Rows from block 2 of a small class-conditioned image diffusion model, named by matrix and row number. Rows with one number belong to one channel. Each number is 128 + 32 x the weight over its row's rms, rounded and kept within 0 to 255. All counts start at 0.
After each channel's rows are labels from the 100 images, of 14848 (inputs lightly noised), where the channel reaches its highest value: "strongest on" is what is common among them. Only what is clearly more common there than usual is listed. The data: Sentinel-2 satellite tiles (TerraMesh). In brackets: how many of the 100.
# convs0: first 3x3 conv (model.enc.1.0.convs.0.weight, 128x128x3x3, standardized in use, each kernel summed), inputs 0-63
# convs1: second 3x3 conv (model.enc.1.0.convs.1.weight, 128x128x3x3, standardized in use, transposed, each kernel summed), outputs 0-63

convs0.64 [137 109  78 118  62  89 137 153 138 125 147 150 130 121 134 118 134 118 128  45 129 156  65 133 158 158 168 121 103 147  83 167 166 104 114 119 133 204 126 103 126 124  81 124  93  55 161 126 116 126 116 202 164 100  90 156 123 128 186 128 160 204 143 185]
convs1.64 [119 103 158 155 137 204 142 131 122 101  97 154 140  96 106 104 132 131 212  98 163 135 116 105 159 116 146 172 101 114 141 127 151 117 146 123 130 103 171 101 108 154 112 159 135 121 116  74 106  98 150 108  97  96 112 117 131 121 117 110 193 165  87 119]
strongest on: main land cover: water (28)

convs0.95 [116 130 157 151 111 130 112 145 103 148 124 138 116 129 174 179 114 162 113 109  98 174  91 120  83  77 165  72 181 140  73 164 115 129 138 197 133 137 132 109  56  73 156 102  63 126 116  76 163 162 106  85 140 139 125 114 101 161 170 128 138 161 103 101]
convs1.95 [142  97 153 122 137 146 173 140 104 184 125 133 151 146 178 130 158 100 133 121 113 147  96 144 126 193  80 127 103  44 150 102 131 142 121  86 142  93 140 123 100 114 121 202  79 147 155 115 128 113  66 124 137 146  89 169 120 140 180 133 165 109 117 138]
strongest on: trees (90); clouds (86); main land cover: trees (52)

convs0.97 [132 140  62 155 155 106 156 133 130  92  81 135 178 140  96 128 143  67  53  91 129 112 119 121 173 161  76 127 109 138 106 128 132 132 102 123 120 152  97 143  94 122 153  70 141 143 135 161 137 154 145  95 104 115 139 128  93 183 149 136 121 161  92 172]
convs1.97 [103 122 134 114  62 104  75 127 137 155 139 113 108 199 104 149 153 131 188 139 117 114 117 128 152 142  84 130 101  62  68 140 113 144 110 177 138 118 112 114 118 132 135 119 126 111 106 127 111 142 154 115  66 170 116 151  99 117  87 138 179 155 205  99]
strongest on: main land cover: water (39)

convs0.120 [103 154 134  56 156 189  90 152 136  73 117 191  94 170 139 149 122 101 109 144 160 133 122  66 106 133 159 198  58 120 104 146 105 147  95  92 132 136 110 112 133 157 118 217 128 139 117 164  92 125 114  51 170 145 102 116 111  90 108  83  93 105 125 162]
convs1.120 [101  98 122 122 105  90 149 137 125 130 137 131 136 135  92 108 186 171  84 146  79 104 193 161 130 184  98  83  85  87 142 157 128  99 148 109 143  69 116 119 156 105 128 145 138 123  61 123 136 140 111 156 112  73 174  77 132 160 135  60 187 100 148  97]
strongest on: main land cover: trees (52); clouds (37)

convs0.80 [129 183 136 136 189 140 152 179 112 125  98 125 118  76  52 148 109 190 158 143 123 133  88  89 150  81  60 125  93 134  93 136 150 137 149 115 134 117 146 135 117  83  90 168  94 143 143 184  92 124 127  61  73 132 191  96 142 130  94 122 159  91 122 211]
convs1.80 [130 122 108 139 103 141 106 115 154 150 136 108 111  84 184 100 128 139 110 132 164 141 164 105 127 123 140 157 131  81 117 127 162 109 115  94 190  54  99 120 107 126 136 159 216 113 114 144 163 166 110 117 128 140 139 132  66 136 165 110 166 128 131 101]
strongest on: flooded vegetation (31)

convs0.88 [193 102 117 143 100 160 137  95  72 171 107 119 137 100 151 109  76 147 143 140  71  98 124 147 129 118  85 168 185 140 126 154  84 108  77 143 180  82 129 131 195  92 134 149 118 100 165 159 115 134 156 133 144 153  65  98 112 146 157 178  88 133 114 185]
convs1.88 [121 135 163 128 156 186 145 163 117 172 126 118 129 117  73 124 114 125 152 134 169  24 135 101 137  99 156 151 147 160 155 147 173  69 119 127 120 113  93 127 153 103 174 168 127  82 151 103 121 158 145 143  97 145 155  58 158 141 143 157 172 146  98 171]
strongest on: clouds (50)

convs0.60 [163 130  22 117 109 104 125 137 154 222 121 188 114 189  93 153  87 152 119  99 151 140 144 123 164 129 133 120  82 103 132 138 125  93 109 158 129 180 171 144 135  98 149 107  79 144 145 131 129 149 115 137 196 124 142 140 155 157 162 138 164 183 125 174]
convs1.60 [ 83 143 109  94 181 115 133 129 108 209 114 168 117 174 148 188 130 115 191 117 106 129 121 114 194 132 152 122 144 111 169 171 147  93 130  82 149  80 150 147 137 128 142 108 135 137  79  99 116 154 137  65 162 217 104  92 156 147  91  64 159 132 119 121]
strongest on: snow or ice (51); main land cover: snow or ice (46)

convs0.48 [131  62 186 156 133 171 147 126 124 107 140 116 136  47 169 107 169 128  60 122 133 188 179 108 114 121 118 169  78  91  95 137 166 152 122 124 178  94 129 129 130 161 124  89 130 105 123 164 127 144 102  18 138 150 146 102 143 155 109 170 124 147 124 207]
convs1.48 [128 135 136 146  64 164 171 137  92 147  90 154 145 115 115  78 156 128 185 134 186 122 148 153  91 168  93 125  86  52 100 141  86 163 116 152 121 232 100 108 110 125 135 164 154 133 140 137 173 100 141 195 110 113 127  86  83 126 138 174  40 119 112 134]
strongest on: trees (88); main land cover: trees (58)

convs0.71 [ 87 117 166 109 110 150  79 190  69 133 114 154 139 182 169 178 170 151 155 123 113 160 108 167 144 111 149 114 155 150 136 111 121  88 154 174 149 131 119 110 114  93 115 176  75 136 148  88 174 149 135  69 135  93 127 134 106 126 145 118 127 189 124 116]
convs1.71 [118 151  96  42 132 138 132 125 144 152 128 140 137 158 137 138 156 145  96 124 110 104 108 107 103 127 118  86 115  66 182 111 110 136 139 108 117 100 190 165 158 113 125 167  85 147 114 147 156 109  87  86 148 127  83 115  94 166 153 166 198  74 157 129]
strongest on: clouds (61); main land cover: trees (46)

convs0.41 [125  78  75  83 155 167 165  87  76 100  83 103 110 137 113 112 137 107  97 128 141 120 122 128 158 103 133 164  85  69 129 127 171 113 118 195 107  92 114 124 136 124 205 132  99  86 130 100 145 121  79 179 175 121 113 137  99 178 162  97 164 121 167 136]
convs1.41 [ 90 124 125 119 122 147 106 129  87 147  81 127 112  88 148  93 144 107 217 100 159  85 135 182 142 146 130 155 120 117 135 134 115 111 143 112 105 163 123  90 160 125 215 142 118 127  74 120 154 110 136 220 129 120 163 179 143 115 162  82  57 146 108 162]
strongest on: water (78); main land cover: water (72)

convs0.85 [109 118  63 165 121 124  82 121 119 137 151 116 101 125 147 182 143 135 154  64 113 127 103 149 122 149 109 110 240 129 152 153 100 146 160  76 140  69 136 137 125 144 107 107 114 195  94 165 163 115  90 159 149 116 111  93 142  76 126 112 106 190 155  99]
convs1.85 [190 106 132 138 130 174 178 112  99 121 103 129 157 130 161 133 121 119  53 104 136 139 101 126  82 150 105 127 117 103 170 107 124 138 158 155 151 182 139  93  84 148 106 153 103 206 174 146  80 117  77 116 149 124 108 110 106 120 121 148 109 123 122 116]
strongest on: clouds (80); main land cover: trees (53)

convs0.100 [107 110 117 137 125 179 143 177 128 136 155 141  82 108 121  91 166 112 108 121 105 133 112 134  82 126 159 109 114 175  94  99 120 101 113  63 123 118 123 130 106 130 132 178 180 147 108 123 109  98 112 157 159 118 143 173 109 156 127 118 141 139 133  78]
convs1.100 [126 123 138 129 108 111 104 111 120 127 122  73 155 110 159 145 164 131 139 141 102 142 134 199  60 164 138 135  66 173 181 126 117 186 110 132 131  85  63 157 131 172 100 138 107 138  79 131 115 177 116 180 131 127 143  68 144 115  82 162 143  93 126 163]
strongest on: main land cover: water (40); clouds (39)

convs0.74 [149  65 131 121  89 134 190 142 146 128 129 123 117 134 124 132  74 157 136 159 176 186 126  74 155 147 176 161  90  90 126 123 130 140  76 153 134 115 169 131 143 125 148 108 125 131 120 103 118 125 125  92 140 129 124 164 119 160 173  69 155 103 173 116]
convs1.74 [168 146 128  91 125 144 169 154  58 121  99 115 124 148  98 154 128 155  52 106 166 128 143  91 106 120 164 171 110 161 152 129 123  90 131 130 122 149 160 160 105 155 147 128 100  64 120  74 112 158 103 142 110 122 187  84  71 106 152 153 128  92 102 174]
strongest on: main land cover: rangeland (69)

convs0.84 [140  93 126 122 125  83 162  67 134 124 114 175 138 147 179 176 121 119 144 125 125 113 113 181 125 129 135 125  86 144 125 127  98  88  76 130 145 118 130 148 170 129  68 130 102 114 145 103 129 133 126 167  81 155 126 139 107  88 103 132  83 184 110 146]
convs1.84 [ 78 101 131  77 126 115 130 123 152 114 136 179 128 113 107 157  79 158  89 147  96 125 130 103 107 149 207  88 111  73 113  97 104 147 146 154 157 106 148 102  98 133 159 114 122 116  97 116  78 127 119 192 126  61 104  74 112 141 163 153 121  77 141  82]
strongest on: clouds (46)

convs0.123 [100 194  81  83 139 142 138 159 140 118 137 100  96 119 117 132 149 113  87 128  94  95 111 155 106 128 131  92 230 148 105 100 155  95 164 127 162 140  94  78 129  91 173 137 127 141 131 209 120 111  93 198  74 128 143 115  66 122  48 141 139 154 130 169]
convs1.123 [129 116 191 110 103 148 179  71 140 128 147 124 128 112 141 137 136  71 103 138  66 165 115 141 144 129  68 137 140 136 198 129 151 139 112  75  94 141 159 113  96 102 124 117 175 143 126 102 168  68 120 113  91 105 184 144 146  59 186 120 161 151 166 129]
strongest on: main land cover: water (33)

convs0.12 [163  71 156 114  63 158 101  78 140 126 151 123 158 204 123 137 101 138 168 111 138  94 140 139 138  73 168 105  51  95 117 153  65 162 138 210 140  95 136 171 169 117  30 175 118 128 127 110 104 108 142  94 171 108  59 100 121 165 132 147 142 188 155 118]
convs1.12 [ 91 155 141 123 173 113 154 163 141 152 116 114 144 152 155 176 155 122 163  62 134 129  89 185 142 163 101 157 103 146  99 144 151 109 154 101 168  79 128 153 108  93 119  77 103 145 175 135 107  83 132   6 116 129 158 137  88  89 154 167 158 120 121 107]
strongest on: bare ground (61); main land cover: bare ground (35)

convs0.44 [163 165 135 122 154 133 194 131 175 136 158 157 141 106 130  80  94 117 109 136 107 138 156  87 118 135  83  74 172  92 110 124 116 134 144 102 123 142 117 118 124 116 103 157 144 124 163 124 124 121 162  40 110 114 120  86 153 190 114  74 137  94  89 123]
convs1.44 [151  96 126 171 143 115 142 142 156  44  96 116 100 101 182 138 124 147 124 164 166 100 119 150 115 110 148  90 139 141 154 119  94 150 133 217 142 100 152  96 107 125  95  94 126 144 134 121 190 123 149 136  92  74 169 146 190 141 140 153 128 121  99 101]
strongest on: water (66); main land cover: water (52)

convs0.9 [125 160 170 168 116 103 102 107 149 169 159  90 183  46  75 132 118 105  96 151 129  84 124 124 153 100 159 114 184  95 109 125 182 163 216 152 159 133 116 174 149 121 148 120 162 123 152 107 115 119 153 108 127 170 164 158 155  89 113 151 135 110 119 138]
convs1.9 [153 150 105 223 162  81 108 112 116 102 127 113 125 144 148  71 101 133 118 160 144 160 110  95 118 141 214 159 139 181  99  88 127 158  69 124 118 157 102 193 141 188  91 161 138 149 131  84 165 164  98 159 153 163 148 141 147 144  73 141 125 163 107 114]
strongest on: bare ground (49); main land cover: bare ground (26)

convs0.38 [197 134  84 105 105  94 121 126 182 152 126 152 129 166 138  95 109 157 173 116 111  96 120 101 100 182 127 153  97 146  83 111 148 135  85 178 152 107 122  72 163 115 142  58 152 210 131 113 157  99 151  68  71 144  72 157 169 154 138 138 110 137 107 126]
convs1.38 [ 86 154 140 133 166 159 144 100 125 143 136 146 137 186 127 129  93 104  98 170  38 117 170 119 120 153 212 136 133 126 215 107 134 114  62 102  97 167 156 124 174 124 107 114 103 207 109 137  98 124 149 131 168 124 151 140 122 152 179 128 144 101 174 126]
strongest on: main land cover: trees (57); main land cover: water (38)

convs0.46 [134 218  47 159 110 136 116 161 126  95 174 138  77 141 124 122 164 124 146 126 112 181 154 130  97 153 150 168 155 124 138  99 149 111 125 167 157 137  97 125 149 129  91 139 142 138 137  66 143 163  93 132 124 127 165 140 161 124 136  70 102  68 122 104]
convs1.46 [198 112 114 161 122 150 132 133  65  81  76 141 146 110 165 103 152 102  84 139 148 148 101 153 114 157  63 118  82 148 102 145 145 120 130 127 104 156  88  91  96 190  93 155 201 158 150 162 158  82 141 130  96 120 116  77 124 100 214 163  96 144 126 105]
strongest on: main land cover: rangeland (47)

convs0.78 [ 81 135  69 120 112 122 170  79 156 109 137  98 132  98 142 125 188 144 146 139 105 132 131 188 135 109  81 136 150 156  78 110 130 125 154 196 159 156 140 117 177 143 118  71 117 162 155 102 118  71 134 140 125 116 150 160 138 107 146 127 133 104 162 103]
convs1.78 [130 132 123 110 160 166 126 154 158  84 103 116 148  94 164  89  50  68 112 131 153 140 126  92  86 118 183 126 135 238 116 103 114 163 137 133 132 148 157  90  91 152 138 177 148  92  56 104 121 172 124 157 150 154 107 193 120 124  85 142  92 107 124 161]
strongest on: flooded vegetation (26)

convs0.117 [145 107 150 109  84 124 106 130  90 106 180  99 143 139 113 211 111 173 152 110 108 139 147 157 161 127 143  60  73 115 134 181 178 138 141 104 173 149 134 168 142  79 150 109 135 124 151 115 158 122 195 143 135 108 111  88 142  87 138 134 118 110 138 144]
convs1.117 [133 184 116 142 121 121 143 115 144 115 125  87 132 120 110 139 116 138 118 125  76 111 167 124 212 164  67 142 136  83 140 127 138  98 164 109 139 102  88  94 100 118 159 137 174 128  78 121 140 127 199 123 166 182 112 163 134 103 111  62 179 159 201 105]
strongest on: main land cover: water (42)

convs0.122 [119 151 135  89 121 123 137 146 137 132 124 196 133 185 107 165 171 147 100  92 128 125 110 126 168 103 136 157 132  93 116 113  97 107 135 108 107 211  99 121  87  98 110 121  91 115 138 173  99 127  91  52 134  76 186 119 141 157 118 101  91 186 119  58]
convs1.122 [ 92 144 124  72 103 115 139 141 158 139 155 170 105 129 106 136 144 112 150 119 151 117  81 132 230 150 150  91 135  96 179 131 177 134 121 126 159 126 174  72 130  91  99 146  72  69 102 141 127 114 186  97 205 152  91 208  76 146  98 100 110 158 124 170]
strongest on: main land cover: trees (51); clouds (36)

convs0.50 [ 71 163  93 131 112 121 164 123 123 141  54 103 118 145  56 119 152  81  73 176 121 127 143 103 126  83  78 153 148 109  95 133 146 158 149 113 120 133  73 138 118 136 109 140 164 115 152 135 127 156 172 134 135  96 145 119 107 234  66 111 127 120 106 117]
convs1.50 [111 150  97 151  82 105 150 170 122 119  51 145 114 107 117 140 138 106 128 103 160 125 181 130 118  68 118 161 155 234  90 172 101 124 145 124 137 133 129 140 132 109 126 100 147 186 142 178 114 164 134 128 163 140 112 160 198 121  88 193 123 166 109 155]
strongest on: crops (64); main land cover: crops (46)

convs0.8 [117 167  63 122 115  53  73 164 140 139 102  74 105 167 131 127 174 143 155  83 151 158 133 126 143 177  67 134 157 166 164 109 107 104 128  69  78 154 123 127 136 134  77 107 114 165 124 186 117 143  87  84 180 125 143  80 138 191 127  89 136 132 127  97]
convs1.8 [161 116 111  91 177 143 157 175 153 135 119  91  86 158 135 114 141 139  75 119 152 141 114 157  62  42 212 158 129 133 107 129 139 133 143 127 173 181 115 130 112  80  78 106 129 121 141 144  93 143 133 109 108 129 135 104 154 129 196 187 119 166 157 147]
strongest on: snow or ice (46); main land cover: snow or ice (36)

convs0.92 [144 147  81 133 142 177 106 132 106 130 144 149 152 119 211 167 122 109  71  93 135 107 121 100 142 132  74  26 134 159 180 156  96 133  98 100 136 122 161  92  25  90 133 113 139 159 127 156 149 117 134 137 108 140  97 110 104 145 191 174 106 204 144 134]
convs1.92 [126 130 131 100 117 152 137 100 154 105 121 167 102 167 170 187 141 199 172 126 117 153 161 158 138 132 119 160 118 142 123 142 120 149 123  44 120 157 136 130 140  87 173 134 162 190 143 142 128  86 158 163 122  90 139 105 104  96  91 153 105 198  29 130]
strongest on: snow or ice (59); main land cover: snow or ice (52)

convs0.19 [133 151  85 112 161  69 141 135 112 138 144 151 172 145  30 119 162 153 182 103 166 156 147 101 143 159 139 140 106 155  90 144 172 138  96  85 109  91 147 129 103 123  22 154 122 162 171 150 106 141 125 111  92 150 169 138  92  77 139  85 143 141 114 128]
convs1.19 [127 120 121 108 106 108 159 101 104 177 141  44  74 143 116 128 110 168 174 121  95 121 177 156 117 150 186  89  63 155 167 175 101 128 131 154 141 125  89 150 158 156 109 141 187 146 128 145 110 138 128 203  79 160 150 106 123 168 118 149 175 181 140 124]
strongest on: main land cover: crops (43)

convs0.18 [121 142  94 137 142 122 139 113 132 166 169 121 126 134 113  73 119 120 119 123 154 109 120 122 152 160 255 145  97 107 137 103 191 114 100 166 131 121 111 127 138 136 108 123  88 126 134 111 147 129 141  86 118 163 146 245 118 137 122  76 141 143 123 135]
convs1.18 [135 113  89  89  86 103 128  94 154 157 118 132 122 124  71 132 141 127  60 153  83  70 107  91 123 129  55  99 122 123 164 136 154 118 105  91  89 162 170 145 157 125 166 140 129  88 158 124 119  90 111 124 130 121 131  65 124 149 167  69  91 110 152 113]
strongest on: main land cover: rangeland (79)

convs0.108 [147  71 123  68 169 100 148  73 157 103 113 101 187  98 147 148 127 143 115 177 109 110 143 115 117 106 139 121  35 134 107 152 127 150  76 168 135 175 189 178 156 162  79  75 186 122 138  55 107 143 121 140 178 121 122  84 140 183 174 133 143 115  78 104]
convs1.108 [ 97  58 162 118 119 119 149 174 149  92 141 148 134 108 115 116  47 114 153 163 158 142  99  84 173 121 163 137 111 157 148 111 121 108  98 112  69  90 126 157 142 159 147  76 141  95 138 130  94 139 125 101 119 163 102 185 118 107  90 135 168  51 129 138]
strongest on: bare ground (52); main land cover: bare ground (35)

convs0.56 [128 162 111 151 126 164 142 144  95  99 113 107 123 100 133  88 144 112 116 107  99 167 147 113 114 174 164 105 109 119 151 125 121 122 116 103 159 185  97 162 140 166 120  77 152 127 123 132 151 180 118  13 151 114 125 144 128 132 132 133 117 132 121 180]
convs1.56 [152  82  87 139 127 165 114 102  78  80  90  97 125 122 145 112 156 126 137 132 170 180 139 157 110 157  86 131 114 130  82 141 143 151 126 125 149 164 165 123  68 167  92 146 166 152  92 102 195 105 122 176  93  91 152 100 143 129 209 113 103 134 102  95]
strongest on: water (81); main land cover: water (73)

convs0.3 [111  56 109 111 152  91 156  94 152 137 116 144 167 117  99 148  99 127 160 123 106 144 154 165 177 139  93 113 175 133 191 116 101 151 139  98 105 150 167  70 101 153 148  61 155 110 152 100 173 138 118 198 131 140  50 141  91  85  51 158 137 181 137 122]
convs1.3 [142  91 182 146  96 146 126 124 112 143 105 107 162 178  55  97  64  87 159 144 116 118 149  64  88 141 152 132 144  45 158 116 140 118 118 147  99 155 161 114  88 139 114 172  95 104  86 139  96 110 127  79 108 136 120 140 120 132 122 145  97  71 109 130]
strongest on: snow or ice (43)

convs0.26 [157 181 111 145 171 102 102 108 110 168 115 122 128 104  61 133  71 162 110 152  96 131 137 103 135  83 118 125 153 143 123 126 119 145 125 111 154 109 143 146  96  85 123 125 123 166 127 104 158 141 141  42  79 145 130  98 161 133 198  84 119  89 106 117]
convs1.26 [105 138 191 187 113 113 121  76 193 158 170  62 120 116  91 142 158 109 135 145 127  88  65 129 147 181 162 147 150  96 105 177 143 137 117 102 121 149 146 172 174 160  86 119 152 121 108 153 156 119 117 170 122  93 171 137 118 126  89 149 149 140 106  63]
strongest on: main land cover: crops (41)

convs0.59 [202  67   0 119 182 150 147 101 157 157 117 148 144  85 144 149 129 134  83 156 126  85 151 145 139 125 154 132  80 143 128 150 131 157 122 138 147 156 116 149 144 129 161  52 146 129 158 123 123 140 179  48 124 104 193 120 143 138 168 113 126 135 121 130]
convs1.59 [ 91 166  75 166  74 121  78 135 145 143  63 115 111  92 114 134 131  71 201 119 122 176 165 160 139 120 112 118 212 167 108 147 140 113 146 173 176 152  73 136 118 135 144 107 127  62  79 140 162 181 102 192 125 113 119 109 142 132  68  98 173 127 112  88]
strongest on: main land cover: water (29)

convs0.21 [111 114 202 184 128 131 109 138 127 118 121 148 108 206  87  87 133  94 127 133 148 157 121 140 152 134 104  99  68  95  84 130 211 157  41 114 126 131 135 199 112 112  53 121 127  94 120  95 162 156 114 104 106  94 149  92 100 177 134  96 140 138 142  87]
convs1.21 [145 132 145 101 101 108 131 181 143 121 151 105  76 168 108  99 177 175  88  89  96 147 154 159 121 100 157 125  80 142 118 162  94 101 171 169 159 143 130 138 108 126 147 118 175  73 170 100 148 157 107  90 110 112 145 174 136 147 163 113 133 164 164 160]
strongest on: main land cover: crops (43)