python train.py --train_examples=72500 --image_size=32 --horizontal_flip=true --targets=["main land cover"] --num_classes=9 --norm="groupnorm" --weight_standardization=true --blocks_per_level=2 --scale_shift_norm=false --attention=true --residual_init="zero_last" --optimizer="muon" --lr=0.005 --warmup_steps=780
Rows from block 2 of a small class-conditioned image diffusion model, named by matrix and row number. Rows with one number belong to one channel. Each number is 128 + 32 x the weight over its row's rms, rounded and kept within 0 to 255. All counts start at 0. Numbers have three digits each.
After each channel's rows are labels from the 100 images, of 14848 (inputs lightly noised), where the channel reaches its highest value: "patch colour" is the nearest of a few named colours to the mean colour under the peak. Only what is clearly more common there than usual is listed. The data: Sentinel-2 satellite tiles (TerraMesh). In brackets: how many of the 100, against the usual share in percent.
# convs0: first 3x3 conv (model.enc.1.0.convs.0.weight, 128x128x3x3, standardized in use, each kernel summed), inputs 64-127
# convs1: second 3x3 conv (model.enc.1.0.convs.1.weight, 128x128x3x3, standardized in use, transposed, each kernel summed), outputs 64-127

convs0.51:108118158150133127087127079133133109119151131173128130132164093196121154109123158154068130123138105108169143101160124135141076132125144116148184136087071134120063176132105063118059255108180126
convs1.51:169127118146082101115080118222134106141151088172120056130123136109203130147115110037099099142138134127114143059143136142118171131144148127137064107177122115171120108128145173140113158149156136
patch colour: cyan (47 vs 0.2)

convs0.126:156118203109104148138121114142144151152098156109122114103206134115116138085213196138113131164156165087075155086057099149086068129109119125141084128094062102131104110145087132123154132116118104
convs1.126:093174147091126169105126141115089148175120114149155090114131160175160086085125170123104128147179165087117127114101092174085102071143115091179147108136107096120113125147083107170175078142158136
patch colour: black (98 vs 17.6)

convs0.120:146113141124104181085144155081108122168169090164122104098152186158068115083179125135212154151125128168113129124144107138131077137166130144122123096161168097178153124098159090113121129119130136
convs1.120:083117158088128075110148118088166149126178094143081203138124173134069092170128110119155141134154174111082119120138128153132125073155078113159164092160165167110135118101073147138119088081066115
patch colour: black (54 vs 17.6)

convs0.79:124143059100085114139124110147116130114146140064130116201154134120126130152083164143133124168181114142152104152123119144139136141127141096148161153087074148124111156151123135075159124137146154
convs1.79:077094151143119116169142184126096105135129154077130114148157104128128114064140153189143110106080116114177139088097138105109146170109164155134114166127092127092166113133209135111100136182093130
patch colour: pink (34 vs 9.3)

convs0.19:108185201094133168089144136136118085109104140185097130038113158117145092137175108093133138125121120132079124133184149133193128118121134117081124138129156135121132179100110139157138110075178071
convs1.19:090143140095147080069194073156158151147103129136186163105097171103125120134157150122123086174178074148122082141146117156151112114153133162174124119117169117092155158127071109119171149130196100
patch colour: black (54 vs 17.6)

convs0.23:183139172083095112071131177105131104166111165133137118091216117155130125111180154090159161189154095123163187123117068070088115121121136134070092164103086143135113104107080165102075147138143081
convs1.23:080183139097157140128119062078098174131152147147089202097081154202159082131140097106110153177167104064112171088130136178141158057135131130130132090147197137161110147141133135161130114111118144
patch colour: black (100 vs 17.6)

convs0.104:125186116085060125113146135122144139154177186119092140083132147114143133153164150127161127119140134121027128135125148138146140112103139123116125170152000121163158139110144173140134116148104112
convs1.104:152094115220137129165164172147142145148130138097128165150167061124106152133118082094158124131113136130116139091011108122157138159148140137119195157101025143132170160095175095119128124137079146
patch colour: pink (36 vs 9.3)

convs0.10:123080094134200121166099137119118121083151125104141142124075157127133171058048101149150109061110089140193073105074175147139123117138168127137128175178134135135135104109162098166112098143111093
convs1.10:151121087135127049101123087155183126096149111161100080128133079143150153126123194119113156127121130107174139132151194121204165098176134131108077086139142172137082132120139127119099155057204118
patch colour: pink (53 vs 9.3)

convs0.108:123135030143130130142118042149116142092187149095136128129081125123155120150113143167129105118132149144153112136109125188143156083149101101160154142119169140111176163155097132097101117126126115
convs1.108:135146120186156117121141149132118125114158122072068152167098068094064178185105133093133130147088118104167176160155136110181162121175149143069138128128159204072119147116118099116080139114192139
patch colour: pink (66 vs 9.3)

convs0.35:105171084161079100169129165109132138119126135090105122095108071143106142091065112132140124103138062121146157130000147129102121145127155084149096108098148113111099170103100122155092140122118120
convs1.35:145100169134173116089139146091112148120117110122106204135139103092144093123160171145128152116120182140188066081121129133140160162155141141162053136133124179043071177156115122093120076136186176
patch colour: pink (34 vs 9.3); white (25 vs 4.1)

convs0.37:098089094125116129152118189133111099181149099182092087098061153120148055109152139155091125149072056123088076114125136136193186082143140168136178169123152157145145094175164134162157170071126115
convs1.37:122146175163116099154129156089154173124173122086131099158093119111130104100112126245149114111112087090136174208122140129153157134058135132150151126089165157147168113151154154091123121103097106
patch colour: pink (29 vs 9.3)

convs0.18:119103087124107128121105048148150119085180121115131192120183088161109159131090101101080155080083138174106186154105105120102133127099134177094146116090159129107118132134147120126097160163161082
convs1.18:095177132046132147151113115080123119137194083144137099139072163104069062135118085120117166152145147170129184158094129154136169065191151061154141119142150122111086123182099113111105094108113101
patch colour: orange (68 vs 3.5); red (28 vs 0.3)

convs0.67:143115159112095070079125146093140121094021095130104146121154106137085138135096106099107151132099148184145137121110168168133151193164171127133123161125084114160205130184134147188117114156147122
convs1.67:119143120100076136076132136095147146082144118147135093104183154168191114143125182067154126105119130179060039162149174161114132099161084090154137138119099127126113150192093084164145154067120097
patch colour: white (58 vs 4.1); pink (26 vs 9.3)

convs0.64:122148103125089089099136132132126100102073111129145118185157114106124111158084105144115124177130038129146188139104153183140062136162094161127120162139080191173139125121126117155123152120102107
convs1.64:082102129042074141118091093130090120160080155134125179078117108081143169107088127159080118118133129083198148150222143105136103211086133103132119112099188162100098119149080109125150146174132069
patch colour: black (78 vs 17.6)

convs0.4:141178146160159111145098113148142083136126151102196150132184167138111173132183150107138144130065083100117102077111130055108062131130124114152118131135115097095033071101116096105149143138078141
convs1.4:125128109060113196140127063167086092151081138135067133074117189081116095122124148122060106148186125112133130086161077111145105140099087122133140063125144067143123127132135104148214173142112118
patch colour: black (89 vs 17.6)

convs0.73:154145092154151129160144100134117157107137179109120112098139108094068123103148160100109160103093212109176162155157103158118151163142130133199151141120099149157123153092086189120140141136109133
convs1.73:135147095137178141169078155146119202098118145088075159157137124136124149212132103116105142113144132194118076149092224090106104139148132166144114167092126080193164101136063081076100108137089120
patch colour: white (71 vs 4.1)